python train.py --image_size=48 --encoder_inner_norm=false --max_grad_norm=3.0 --weight_decay=0.3
Rows from block 2 of the encoder of a small masked image model, named by matrix and row number. Rows with one number belong to one neuron. Each number is 200 + 40 x the weight over its row's rms, rounded and kept within 0 to 999. All counts start at 0.
After each neuron's rows are labels from the 100 images, of 14848, where the neuron reaches its highest value: "top examples" is what is common among them. Only what is clearly more common there than usual is listed. The data: stained colorectal tissue patches (NCT-CRC-HE-100K). In brackets: how many of the 100.
# fc1: MLP up (encoder.blocks.2.mlp.fc1.weight, 384x192), inputs 0-191
# fc2: MLP down (encoder.blocks.2.mlp.fc2.weight, 192x384, transposed), outputs 0-191

fc1.150,203,221,151,216,181,201,220,216,279,175,167,258,195,181,172,184,240,230,203,181,230,242,144,232,267,183,177,155,214,204,171,160,220,216,198,171,211,189,196,221,193,262,271,169,254,234,185,171,160,212,260,182,250,239,216,110,210,231,207,225,228,279,231,172,202,267,159,167,178,232,181,251,235,203,237,201,242,210,256,158,131,148,195,201,186,175,177,174,155,188,179,113,201,214,191,159,156,239,140,228,215,206,265,221,222,295,235,145,54,146,157,293,202,153,235,226,151,214,270,211,200,216,132,219,181,166,183,195,178,280,195,222,190,205,173,214,230,249,218,160,206,215,261,176,212,196,181,221,216,246,238,175,164,114,166,205,282,218,90,255,158,174,180,168,168,167,138,196,209,223,147,234,181,211,241,138,184,296,242,197,240,256,237,263,246,183,207,183,161,199,177,207
fc2.150,194,172,284,210,153,196,158,168,172,170,232,151,161,287,156,131,213,182,185,165,224,156,207,203,222,291,192,227,140,244,176,243,181,150,243,200,206,125,155,200,221,254,230,237,237,203,162,295,177,202,166,218,164,144,205,195,175,208,246,161,219,220,160,199,277,201,285,249,194,247,180,238,205,169,216,256,205,230,146,243,163,218,228,254,184,253,216,207,250,240,244,202,216,170,226,216,254,199,216,227,161,252,205,215,84,169,176,177,223,231,191,218,229,186,249,97,219,210,119,255,125,228,269,197,171,208,119,199,231,154,236,245,196,190,215,225,194,222,155,250,182,130,192,190,186,228,240,172,215,200,228,203,150,268,178,254,170,197,223,266,231,224,176,166,263,213,172,166,202,137,222,136,245,232,127,162,199,102,214,192,221,233,260,171,176,235,263,224,222,252,166,192
top examples: tissue: mucus (42)

fc1.62,188,246,268,187,224,197,229,150,215,258,184,261,217,228,155,203,172,166,192,108,165,141,185,182,202,203,205,225,169,200,217,219,152,214,216,265,225,202,194,162,193,189,269,199,204,178,181,147,215,211,208,203,168,154,239,177,171,236,169,188,150,179,139,211,104,86,167,199,261,189,150,297,220,173,129,170,140,200,183,203,358,174,130,195,187,182,169,261,215,252,223,238,190,150,188,183,167,195,235,165,196,249,119,172,209,213,223,198,210,242,192,156,194,213,261,200,244,237,154,144,220,242,176,138,247,151,151,168,206,195,294,181,239,203,214,185,193,216,250,285,144,191,165,183,197,189,244,115,262,151,284,238,229,197,143,223,206,184,220,182,270,181,156,218,190,188,224,210,146,231,154,256,218,191,219,203,201,130,184,242,210,163,172,129,226,209,206,241,233,185,250,175
fc2.62,239,200,138,194,209,198,87,230,252,220,167,219,199,211,144,213,226,269,163,167,194,175,260,170,229,179,242,208,188,191,167,305,253,224,257,134,302,198,188,232,207,159,246,207,262,202,178,258,205,194,138,137,256,222,220,182,183,153,235,291,262,219,164,182,131,139,270,173,152,221,176,249,199,253,231,170,144,220,201,195,190,215,195,257,185,187,216,173,192,266,215,235,148,241,231,225,235,183,268,208,259,165,198,191,255,187,227,171,194,201,163,219,176,228,102,276,162,195,187,231,154,271,241,283,206,147,197,189,190,124,229,293,212,214,203,163,178,160,279,167,275,233,220,183,156,200,184,207,176,188,219,255,246,218,200,180,217,170,198,219,206,226,197,128,188,197,149,240,186,95,236,177,240,211,229,222,219,185,199,149,210,181,219,266,139,169,158,181,213,194,205,174
top examples: tissue: lymphocytes (100)

fc1.309,216,195,210,223,230,220,186,222,255,204,238,192,162,269,129,213,311,183,159,200,215,165,173,187,188,201,294,115,249,262,224,148,197,170,153,246,193,282,222,188,267,238,198,222,170,177,291,202,202,200,223,250,193,196,234,152,205,173,218,228,198,196,192,190,257,283,177,172,153,122,231,210,81,240,226,238,174,167,143,137,241,277,188,160,325,139,262,235,160,115,225,193,64,216,157,219,215,157,177,176,187,245,221,175,234,261,179,239,213,185,181,178,198,228,229,157,199,155,211,265,225,201,260,211,188,130,248,233,214,183,179,152,177,208,176,185,151,205,200,220,165,228,272,170,164,178,220,195,210,249,200,178,171,254,241,199,225,230,177,240,185,168,231,220,187,238,195,181,206,157,185,223,189,167,244,150,162,206,170,191,225,214,191,152,243,188,268,187,217,241,248,191
fc2.309,181,190,178,267,199,206,142,191,223,294,174,278,230,244,248,174,238,170,148,214,172,185,196,229,144,216,165,151,191,153,215,234,281,177,184,130,218,195,173,194,156,243,239,205,150,244,179,238,203,173,146,208,187,209,218,181,236,152,187,114,249,212,201,215,288,211,179,130,214,122,238,249,171,278,268,213,144,251,177,240,187,166,211,239,264,238,164,253,147,210,200,184,175,277,177,224,257,180,250,172,175,251,144,182,185,177,239,229,203,221,166,224,225,262,204,199,94,199,236,171,189,205,183,299,145,181,205,200,132,210,244,174,226,215,218,181,254,268,210,176,194,208,200,155,205,168,187,150,159,135,219,144,216,214,228,188,222,166,253,261,226,206,154,253,190,198,195,214,216,193,167,208,147,206,199,151,240,222,196,251,218,212,118,145,296,273,122,164,168,138,149,201
top examples: tissue: tumour epithelium (73)

fc1.129,114,182,164,281,227,207,158,228,142,158,216,248,239,143,247,220,195,192,280,189,195,178,213,170,169,128,193,190,246,160,222,217,216,261,216,216,192,243,176,161,164,290,196,175,175,237,301,236,205,180,188,234,135,207,119,265,235,173,231,227,188,187,302,187,189,151,189,198,138,233,191,177,204,200,189,265,248,145,277,211,220,187,160,201,152,112,135,217,239,199,135,165,133,180,259,225,188,190,176,175,196,214,218,182,201,205,159,172,218,252,332,164,194,170,199,206,203,260,211,235,166,212,233,213,171,237,196,276,181,268,184,206,203,221,179,188,196,220,241,241,161,194,207,140,221,124,195,115,205,138,289,221,211,249,194,221,159,189,214,188,189,117,179,248,209,169,189,165,224,183,131,145,217,201,222,170,212,185,217,224,165,201,251,196,227,140,203,190,253,293,187,161
fc2.129,258,228,241,211,214,185,239,138,239,207,247,197,150,234,188,166,201,228,205,201,170,202,286,210,199,154,105,254,120,165,185,174,224,253,200,180,159,212,226,116,249,267,175,279,160,178,193,189,218,251,263,180,197,172,209,175,242,242,170,88,184,153,244,256,294,274,263,220,191,176,236,190,179,134,220,159,246,125,154,247,211,182,277,135,234,191,210,142,230,199,226,238,198,85,140,189,220,219,219,218,240,206,166,156,183,158,194,247,187,197,177,278,204,160,226,161,212,193,157,253,189,206,183,211,206,177,180,177,209,171,186,155,170,214,210,187,122,278,188,231,160,232,147,246,156,262,230,237,200,194,224,247,178,197,164,175,185,125,180,150,177,202,189,244,241,249,142,193,201,234,165,205,214,177,213,224,160,236,247,156,195,262,189,116,160,237,191,150,146,188,163,195
top examples: tissue: adipose tissue (53)

fc1.343,241,244,236,197,134,235,237,177,217,173,268,199,223,137,206,182,290,253,291,243,192,239,132,256,222,215,166,223,204,192,155,265,265,162,185,111,215,210,204,241,241,159,185,130,174,234,192,208,257,165,121,109,263,229,226,201,167,168,193,194,133,183,209,274,194,177,135,185,143,210,179,185,144,239,149,153,178,232,192,188,238,195,147,187,166,202,192,214,181,144,162,178,218,242,178,171,223,170,232,258,227,171,199,182,226,268,156,197,180,139,230,143,195,169,175,263,242,245,241,219,168,101,133,212,154,201,286,168,151,194,181,211,222,143,176,267,168,209,171,219,187,157,206,163,219,152,185,144,206,217,176,203,267,172,109,162,231,192,170,195,206,130,240,212,170,152,231,215,212,167,228,192,186,216,234,174,194,277,210,182,250,202,203,228,204,160,259,100,236,186,220,253
fc2.343,161,213,179,247,185,183,229,177,218,146,192,147,167,229,135,142,193,161,131,187,189,201,181,186,248,176,208,162,199,227,157,175,163,164,194,259,300,164,160,158,237,138,204,249,220,193,91,279,204,211,122,139,178,220,177,218,252,167,258,230,202,200,237,216,104,215,230,164,215,261,217,218,177,206,143,199,222,244,196,220,171,136,219,181,171,253,199,246,269,265,181,189,215,151,179,163,151,132,150,154,190,271,261,222,182,215,266,173,196,269,163,212,253,213,216,169,197,220,150,208,223,255,195,157,180,153,171,181,203,178,215,227,153,164,183,196,158,209,218,203,192,202,194,145,255,219,162,83,153,281,202,229,121,217,244,233,206,135,205,185,199,165,181,184,158,214,178,210,180,209,133,270,260,255,198,225,145,167,140,158,181,292,157,239,238,183,220,243,209,132,209,197
top examples: tissue: mucus (38); tissue: normal colon mucosa (37)

fc1.16,231,218,249,196,186,193,248,227,209,205,280,218,222,202,195,223,153,202,181,188,167,225,138,309,232,199,125,211,177,199,228,137,187,168,184,171,172,182,164,155,231,155,208,256,98,200,190,270,223,184,234,198,182,192,217,218,242,144,256,233,94,184,191,238,225,214,183,163,210,222,161,149,232,134,199,227,253,273,166,206,212,134,200,202,188,155,211,268,177,235,274,220,196,196,144,248,200,116,160,172,232,160,169,223,213,237,153,143,200,235,158,159,257,137,189,188,280,258,206,251,229,216,225,185,230,180,170,208,227,152,232,199,187,290,215,203,118,164,221,170,241,201,213,192,166,202,214,200,235,212,242,215,165,213,259,119,165,160,149,235,148,164,192,187,186,137,178,181,182,147,260,243,148,168,286,257,260,121,163,238,220,219,165,187,190,232,289,140,181,206,246,161
fc2.16,238,235,158,219,216,237,159,146,101,160,167,170,186,137,213,259,208,154,194,172,226,207,192,184,189,247,191,200,141,250,230,190,200,181,162,222,181,197,210,226,228,221,177,236,262,264,222,236,218,184,246,194,234,184,212,194,198,160,178,173,205,225,200,220,210,169,207,212,195,221,94,206,218,120,182,214,282,215,246,172,216,329,155,219,195,208,231,252,187,196,225,140,236,135,205,242,201,209,177,213,143,223,243,132,234,235,178,198,215,236,185,183,203,187,168,170,139,194,112,200,175,198,184,173,154,139,216,188,185,90,193,207,77,251,245,243,233,214,166,189,102,160,192,151,215,190,232,166,138,262,168,175,248,162,191,189,122,184,145,145,178,170,206,133,205,122,197,201,257,192,196,233,164,276,118,201,181,229,211,155,176,159,165,161,216,234,184,195,232,311,162,240
top examples: tissue: normal colon mucosa (47)

fc1.123,189,238,124,158,196,157,275,207,166,176,202,173,216,169,224,212,164,198,188,215,234,139,271,141,249,209,217,235,136,133,182,216,300,246,184,257,249,204,229,253,198,238,226,224,162,197,191,116,211,157,173,185,255,205,229,109,171,216,203,152,251,194,164,256,205,195,126,196,242,187,258,145,143,150,172,248,203,164,170,179,125,213,165,202,186,165,257,197,178,218,216,131,225,194,163,178,191,277,157,160,188,248,223,167,123,273,247,235,219,171,230,211,222,201,238,265,126,149,100,176,187,271,185,254,197,181,185,206,227,266,202,177,237,212,181,235,234,175,201,180,162,200,183,233,212,217,130,238,192,233,240,277,189,134,218,207,236,226,187,213,168,213,243,220,158,200,115,198,219,169,216,212,266,163,116,230,176,253,196,231,261,164,235,171,256,208,172,126,214,230,138,191
fc2.123,268,154,218,177,264,205,171,174,147,226,187,161,121,253,181,191,238,206,159,265,155,195,123,268,230,270,129,260,238,319,213,196,196,178,168,177,207,203,186,280,167,220,195,179,185,279,178,211,176,192,196,217,199,262,202,193,258,165,209,240,264,192,214,195,162,207,225,219,132,205,194,226,211,240,212,141,278,160,242,183,154,210,193,181,273,222,199,191,207,229,124,208,224,238,206,187,242,164,167,269,138,200,162,269,174,196,200,172,194,171,245,233,172,217,198,156,217,210,244,174,188,209,200,284,211,206,217,172,182,194,235,237,243,147,176,233,227,95,195,224,135,227,167,253,209,226,211,162,144,159,162,200,215,180,156,233,161,243,175,270,226,260,264,190,212,228,188,167,161,162,233,168,221,113,203,202,192,188,247,137,227,267,274,196,251,145,177,201,177,151,229,318
top examples: tissue: lymphocytes (53)

fc1.105,271,232,186,197,236,261,166,187,257,129,226,233,192,196,129,208,185,191,203,186,154,200,259,328,180,202,193,168,286,191,240,204,213,201,173,184,221,182,245,232,155,177,166,182,256,194,171,220,127,135,160,181,178,179,203,197,128,134,190,159,163,262,207,238,213,198,245,176,214,233,187,199,226,256,188,262,172,213,209,138,203,184,149,259,226,189,230,207,196,152,170,171,156,165,188,157,181,200,213,182,234,210,195,197,277,232,284,181,154,268,190,173,186,220,215,138,232,281,246,189,208,100,207,258,194,153,256,185,186,192,205,248,202,221,251,229,226,245,186,149,154,208,185,232,223,141,246,243,146,326,157,152,180,283,257,206,217,174,237,194,179,199,177,223,245,200,273,267,229,198,150,154,177,108,205,184,137,242,189,208,209,225,247,219,218,175,100,195,206,227,163,171
fc2.105,188,190,197,237,195,274,224,229,193,141,136,137,148,141,230,197,190,177,208,272,206,181,182,140,186,234,232,189,196,187,182,168,189,198,186,340,168,214,177,157,238,132,226,242,219,243,143,156,190,261,248,245,215,221,217,279,299,245,191,215,242,191,207,186,203,274,204,238,190,131,206,169,177,233,166,236,217,208,183,265,246,241,215,174,195,213,130,222,170,224,179,188,178,177,169,249,228,231,165,208,156,205,223,171,95,205,170,230,224,139,188,219,209,186,216,158,143,194,153,213,137,221,137,160,257,171,209,200,293,192,119,164,129,228,168,205,148,202,155,115,262,167,222,171,159,215,231,178,195,191,265,188,134,181,211,244,170,152,167,119,187,123,211,162,206,129,234,189,190,257,236,217,225,215,213,231,230,186,253,173,127,223,159,129,219,221,236,228,250,178,180,235
top examples: tissue: normal colon mucosa (25)

fc1.40,257,131,199,148,190,125,278,177,172,232,205,172,195,208,195,173,211,183,192,226,162,246,192,267,142,134,204,189,195,237,265,193,154,156,214,178,194,210,228,159,215,203,218,236,231,151,224,282,188,163,228,246,132,220,292,206,180,171,209,252,213,192,240,161,185,180,136,141,224,204,264,195,190,127,214,195,175,282,190,171,215,202,190,159,259,190,205,164,153,231,232,261,179,116,183,197,153,173,185,142,155,236,178,289,222,174,177,213,225,192,163,199,236,236,190,132,202,221,181,258,228,190,203,210,198,268,153,129,226,232,152,144,184,184,226,212,260,194,191,119,150,198,220,219,126,205,218,253,179,270,134,220,293,181,200,236,190,216,196,222,225,267,146,176,154,240,227,214,304,172,118,214,202,199,249,211,209,269,171,200,247,235,117,217,214,135,132,206,165,141,184,194
fc2.40,188,195,213,220,269,179,226,198,195,281,217,234,231,121,249,179,196,169,222,200,174,172,231,239,203,222,185,215,134,115,243,176,163,211,190,223,244,147,189,248,246,199,239,241,181,277,224,235,254,209,178,230,105,124,201,227,169,143,146,227,152,151,243,232,224,216,199,200,149,165,238,237,215,219,265,208,235,168,229,122,175,165,167,162,258,199,209,163,176,167,130,179,184,192,171,197,193,180,159,166,247,181,234,163,219,127,220,226,195,205,232,234,205,275,275,319,230,209,210,225,302,239,236,201,209,160,231,193,159,256,181,187,122,206,239,209,196,164,198,149,166,209,165,149,184,270,120,166,231,241,119,189,254,232,240,225,150,258,159,257,192,225,142,224,206,204,145,238,192,175,197,241,286,149,202,276,196,206,237,207,147,213,167,140,254,183,198,202,205,139,184,190
top examples: tissue: tumour epithelium (33)

fc1.224,274,162,197,255,168,225,243,218,279,171,205,114,168,203,261,204,264,155,299,216,137,299,224,230,200,141,238,255,143,198,183,169,193,208,233,219,215,178,226,180,265,156,155,140,152,167,214,158,229,94,268,251,169,207,143,269,213,213,185,232,253,172,230,245,261,193,199,199,231,298,153,224,239,181,208,192,173,201,222,159,177,137,199,168,199,178,170,160,132,166,207,151,221,232,154,227,171,213,244,154,215,184,238,268,133,137,251,216,212,167,205,283,142,177,190,190,261,286,115,244,192,177,225,184,174,186,185,214,251,227,240,207,165,218,258,198,237,212,222,192,192,190,178,200,209,204,211,185,182,195,182,205,331,132,194,204,206,176,178,187,229,234,199,198,204,290,212,241,166,196,197,199,177,171,178,158,154,211,156,224,185,143,213,235,245,181,229,162,223,159,245,202
fc2.224,176,230,152,182,230,132,190,210,207,285,161,236,176,267,174,206,104,211,270,153,188,125,167,176,228,124,222,178,197,164,217,254,210,192,226,154,213,147,191,259,144,128,217,243,258,212,169,119,184,205,170,175,265,204,178,211,243,191,237,214,194,287,214,225,187,115,194,206,177,170,252,229,135,216,237,217,208,173,226,224,212,198,233,267,112,262,221,266,242,184,196,274,234,231,255,179,196,195,192,169,196,199,218,175,168,272,201,213,183,218,180,233,219,255,226,177,160,164,281,192,169,261,164,231,205,183,247,147,135,195,203,258,292,195,142,173,237,161,149,168,188,184,254,269,202,208,218,197,225,188,213,153,130,181,156,186,173,233,218,191,178,234,209,159,256,160,175,128,267,173,195,226,250,254,172,192,249,281,245,170,151,205,168,125,231,189,148,236,207,216,142,187
top examples: tissue: tumour epithelium (41)

fc1.352,247,208,248,195,265,196,197,167,199,227,179,238,169,264,230,170,228,155,145,159,180,194,177,272,178,151,196,203,185,131,161,194,218,205,183,156,132,229,164,201,215,226,180,208,224,230,286,243,246,206,177,175,223,193,199,215,176,111,135,202,139,263,176,190,224,257,223,190,187,136,198,165,150,199,118,234,201,244,183,159,169,188,198,191,193,189,179,258,242,92,195,215,246,223,187,194,232,249,190,168,233,236,164,246,194,244,196,210,206,180,213,193,139,148,227,176,207,307,195,211,278,268,194,167,101,158,218,188,227,165,228,208,219,194,131,328,192,239,116,283,198,140,190,192,205,214,150,161,181,229,197,236,210,181,145,223,217,183,199,253,168,233,256,234,107,151,215,256,117,239,188,242,155,239,210,172,127,220,171,180,237,185,236,204,211,201,252,164,154,244,161,152
fc2.352,174,203,178,187,173,239,189,248,189,269,155,199,247,141,265,175,157,281,201,237,254,183,230,242,176,190,220,219,167,202,245,139,241,159,132,197,218,209,220,205,237,95,228,127,258,209,225,208,204,215,304,214,177,268,105,175,177,222,263,231,171,134,269,215,176,184,188,214,198,159,201,260,180,184,206,117,228,193,246,264,194,204,193,109,232,250,265,163,179,148,235,272,236,126,233,217,215,215,133,239,159,179,233,230,245,211,138,174,178,183,174,225,219,209,156,175,201,202,185,174,198,208,240,250,234,160,145,212,208,291,208,231,121,184,258,161,199,145,187,192,166,271,220,222,172,186,188,285,236,171,220,158,162,264,157,199,217,200,179,174,195,186,185,187,185,271,161,107,235,234,199,173,200,245,226,254,190,205,204,158,209,209,201,208,276,197,150,258,245,163,239,223
top examples: tissue: adipose tissue (33)

fc1.313,245,120,246,186,172,168,172,168,191,154,211,226,160,135,238,263,215,247,203,201,172,195,145,149,134,217,250,264,167,151,56,209,183,194,162,207,238,207,159,238,231,243,205,221,221,133,217,268,206,181,202,159,181,232,165,98,210,277,173,193,199,125,213,221,151,198,168,207,252,232,201,169,255,169,239,167,207,192,175,281,207,236,164,218,266,181,208,153,184,217,228,185,241,172,194,168,204,176,226,230,215,185,233,190,185,89,219,172,250,129,128,179,261,200,149,265,271,197,156,256,171,111,178,232,235,234,204,144,239,226,222,204,209,149,180,122,134,147,233,185,183,235,249,197,201,209,149,233,179,187,153,253,205,170,125,235,202,162,243,207,179,181,175,131,227,186,182,161,165,205,228,184,231,221,243,250,197,165,157,167,276,162,228,257,217,231,171,209,225,237,175,231
fc2.313,203,263,193,254,194,245,170,138,249,150,222,147,208,189,253,186,193,219,222,255,150,236,213,209,210,213,256,200,201,223,218,166,131,166,230,162,185,225,154,174,247,246,188,247,280,258,176,166,156,253,151,217,214,184,208,201,171,301,200,175,244,189,158,242,255,250,171,197,244,202,201,185,228,217,195,252,199,247,235,204,224,296,243,268,258,238,181,218,204,238,210,145,168,198,204,183,226,156,234,188,183,245,177,215,91,293,187,202,147,216,244,197,172,147,237,174,232,215,168,255,163,163,237,142,162,164,214,236,212,170,190,136,216,170,220,266,249,187,139,160,178,182,300,254,203,127,175,248,201,129,237,186,238,127,195,214,74,227,192,262,179,176,209,213,230,213,242,223,176,236,170,235,194,276,183,206,204,214,223,292,200,233,204,127,220,209,120,232,190,184,205,231
top examples: tissue: tumour epithelium (33); tissue: lymphocytes (27)

fc1.33,203,196,249,263,224,211,115,176,174,227,199,165,231,152,256,216,158,143,194,172,259,150,206,285,197,198,239,154,161,113,150,263,181,116,189,253,141,205,163,174,172,237,137,204,243,224,175,181,234,185,205,202,101,184,159,150,262,182,190,172,162,216,197,225,214,219,177,176,258,255,236,161,247,188,219,196,157,185,213,191,201,132,189,175,178,191,168,209,189,166,199,234,232,168,148,224,225,222,188,156,185,247,182,138,206,169,175,267,257,102,178,164,199,179,197,222,157,202,164,82,207,192,170,223,246,117,187,172,288,190,153,211,215,259,147,173,191,227,231,207,173,57,218,245,208,125,212,202,214,261,184,226,159,163,173,218,232,217,204,220,163,220,235,240,200,144,201,186,240,244,270,180,268,169,143,181,181,205,159,192,248,187,175,167,176,196,261,136,191,261,213,237
fc2.33,207,231,176,171,216,166,227,215,202,183,236,205,150,258,219,277,247,226,278,179,169,234,172,179,177,229,158,174,269,285,238,189,146,269,210,177,205,223,202,192,145,179,249,141,217,226,235,216,152,251,159,164,276,188,188,180,164,282,224,183,251,178,212,127,166,270,226,230,176,159,216,180,209,167,202,135,185,246,267,220,209,188,197,253,203,225,270,209,208,257,221,228,173,286,180,219,166,112,172,199,210,211,201,244,199,218,184,152,139,246,203,202,203,174,188,148,253,180,194,312,157,182,218,164,204,250,186,244,138,226,204,136,164,97,213,187,195,137,172,207,228,305,147,188,215,265,147,167,221,105,103,188,264,202,207,167,178,229,213,177,192,197,160,183,223,218,214,234,202,158,168,285,141,212,211,160,175,197,205,185,136,211,236,219,211,223,198,267,214,167,137,228
top examples: tissue: tumour epithelium (51)

fc1.79,154,231,185,207,173,220,230,248,266,182,176,225,137,161,168,236,181,172,188,195,172,220,152,222,168,180,156,155,191,144,219,227,209,134,218,103,175,133,231,234,240,163,215,192,112,158,232,126,181,243,213,229,210,179,162,141,170,231,188,205,215,140,138,220,193,181,225,185,209,183,267,98,175,156,121,214,210,148,220,230,188,151,111,195,185,139,225,226,187,233,219,183,214,215,197,233,214,163,216,198,144,228,229,188,204,238,166,274,210,232,213,203,214,185,245,190,207,226,195,215,149,189,191,198,198,205,164,178,181,168,261,242,228,222,262,216,165,280,264,205,242,271,198,205,211,188,166,216,224,251,258,268,140,139,222,190,232,173,213,133,81,139,213,208,181,258,244,203,133,199,114,159,201,120,215,240,176,219,160,150,311,156,166,153,190,148,194,210,191,249,158,270
fc2.79,232,188,205,189,210,177,207,226,144,187,237,145,232,248,232,177,265,172,199,173,218,142,299,144,201,202,194,181,256,183,141,189,244,229,243,251,192,214,206,150,177,213,216,167,165,286,165,283,205,220,206,137,182,207,193,194,272,168,217,168,206,308,242,203,163,233,200,198,190,246,174,279,258,197,225,195,215,251,221,201,166,226,275,218,197,215,121,246,227,140,253,190,200,204,158,169,193,223,198,231,225,159,212,211,127,197,128,118,193,145,169,244,227,222,216,190,180,189,224,222,192,209,234,171,210,206,174,245,202,226,202,217,182,134,162,268,153,155,121,200,155,133,206,273,228,202,234,160,147,137,138,190,217,189,180,156,210,169,256,225,213,316,224,165,262,239,167,215,241,200,253,290,150,194,227,221,204,195,205,214,182,230,182,308,148,226,289,231,267,185,199,158
top examples: tissue: tumour epithelium (58)

fc1.342,160,200,314,248,221,160,210,209,283,219,228,222,293,159,196,202,204,180,226,169,215,193,219,201,143,185,129,253,157,187,260,207,153,191,205,184,214,201,146,138,205,190,231,120,217,289,189,174,265,259,195,280,186,275,213,208,144,221,162,231,162,121,186,209,224,172,132,156,195,200,229,237,144,200,251,232,117,186,128,232,189,237,182,171,208,176,148,139,195,198,140,150,240,155,228,210,276,248,162,223,251,227,154,149,215,189,144,221,209,146,227,156,153,230,168,223,190,158,235,117,181,198,119,225,215,217,197,178,237,239,210,192,128,168,173,220,249,133,213,254,135,223,157,175,183,206,152,143,172,190,167,192,238,174,153,194,231,197,211,159,261,178,251,247,154,210,190,135,151,189,197,150,187,204,254,169,215,240,213,262,218,157,219,249,176,197,170,251,188,144,165,239
fc2.342,201,171,202,174,156,191,180,156,202,234,217,199,192,204,185,163,225,187,256,177,199,217,146,130,240,178,242,163,236,230,206,153,154,150,185,158,129,157,173,193,170,175,182,203,157,202,223,203,285,188,257,166,224,227,107,190,173,178,213,201,239,265,279,280,215,318,225,227,169,257,219,161,169,186,209,212,217,250,255,167,178,182,179,220,188,260,241,269,226,188,228,251,202,208,183,225,113,185,179,158,187,193,238,293,130,237,219,186,210,219,154,246,210,200,256,194,199,255,129,219,87,130,223,178,166,133,252,171,183,224,171,240,139,190,127,138,227,221,193,194,148,154,216,201,167,148,201,165,253,174,240,134,169,236,195,242,178,182,203,216,221,243,187,254,241,202,175,189,217,217,202,255,204,244,178,173,314,223,231,213,123,228,219,159,243,279,249,222,247,212,250,160
top examples: tissue: tumour epithelium (55); tissue: smooth muscle (32)

fc1.211,185,241,103,229,203,220,185,147,201,254,254,273,244,256,180,232,213,159,226,134,172,307,257,204,218,168,164,183,152,283,180,186,267,239,173,245,166,180,171,202,225,217,219,188,226,153,172,205,218,160,208,138,214,207,225,205,146,281,227,186,272,221,168,225,130,226,189,139,211,194,188,156,208,188,219,201,206,210,134,207,107,228,165,177,200,117,253,208,254,238,185,250,227,179,230,153,226,141,208,166,150,175,184,242,232,187,179,170,209,154,234,177,198,245,252,146,214,211,217,152,271,201,235,261,174,218,132,248,247,202,240,180,268,157,199,112,174,172,175,221,112,180,219,108,218,212,149,223,227,236,183,217,210,216,224,234,198,243,222,215,244,178,131,148,249,225,96,253,166,250,171,178,203,214,215,202,219,208,217,201,257,174,291,245,224,129,178,182,195,217,174,201
fc2.211,213,211,225,222,236,155,202,179,183,199,184,182,125,189,166,148,257,238,213,272,223,95,122,227,245,170,158,252,218,172,234,171,196,135,254,179,176,227,186,145,191,249,227,302,176,211,249,276,186,220,223,287,237,124,173,194,205,152,224,205,217,186,169,139,162,261,156,211,214,233,289,215,194,128,169,229,233,149,193,168,235,220,263,161,211,227,145,183,230,227,164,211,237,202,197,143,177,215,141,257,145,171,210,168,199,211,244,169,161,222,218,191,237,135,157,231,231,187,325,186,121,224,160,125,227,217,192,202,227,220,189,201,232,214,191,259,206,202,282,229,228,178,257,225,167,211,194,145,260,120,182,232,177,176,205,210,239,247,177,264,191,194,277,233,150,217,213,118,114,149,201,177,246,156,157,215,231,181,208,183,215,229,215,234,185,160,199,194,157,172,179,232
top examples: tissue: adipose tissue (35)

fc1.328,221,149,120,280,197,170,204,129,175,140,265,193,176,145,216,170,139,162,207,183,238,204,152,166,217,176,193,185,220,195,163,223,171,177,221,132,178,219,121,264,182,218,138,181,262,164,146,233,177,200,182,209,159,116,236,147,197,247,224,209,219,198,178,179,195,155,198,187,118,212,170,199,184,241,99,148,263,220,247,94,149,129,208,236,221,288,187,225,286,254,162,158,231,211,241,188,161,262,155,209,234,263,259,280,173,227,165,136,217,160,245,185,203,172,203,247,189,209,204,179,188,206,296,174,215,237,201,173,227,177,233,221,199,191,195,257,189,195,211,258,191,214,205,184,162,254,210,207,156,212,207,202,198,188,149,188,220,270,121,234,289,188,162,216,243,168,212,234,228,223,237,172,206,211,224,156,253,222,163,167,219,211,243,172,229,161,178,147,209,295,267,158
fc2.328,205,205,266,197,146,200,171,258,203,229,198,172,199,281,197,218,214,144,184,201,271,168,205,163,237,231,219,227,179,235,178,208,203,224,206,209,205,246,250,160,220,212,222,178,205,201,175,220,225,156,221,165,240,270,210,205,267,264,182,171,217,296,189,141,195,172,191,224,197,207,235,229,205,198,333,241,178,254,170,181,225,288,256,202,119,166,193,227,173,176,254,245,191,252,235,211,166,193,261,187,179,168,148,185,121,147,233,138,195,227,230,236,178,141,292,214,244,152,164,215,265,171,202,216,164,139,207,205,186,166,203,163,264,148,164,125,226,251,130,114,202,140,256,187,211,180,194,248,238,199,209,73,169,162,166,202,215,164,201,232,157,199,160,236,198,186,154,213,164,149,120,204,177,231,173,137,204,170,301,203,176,197,208,247,136,258,232,235,205,185,226,192
top examples: tissue: mucus (58)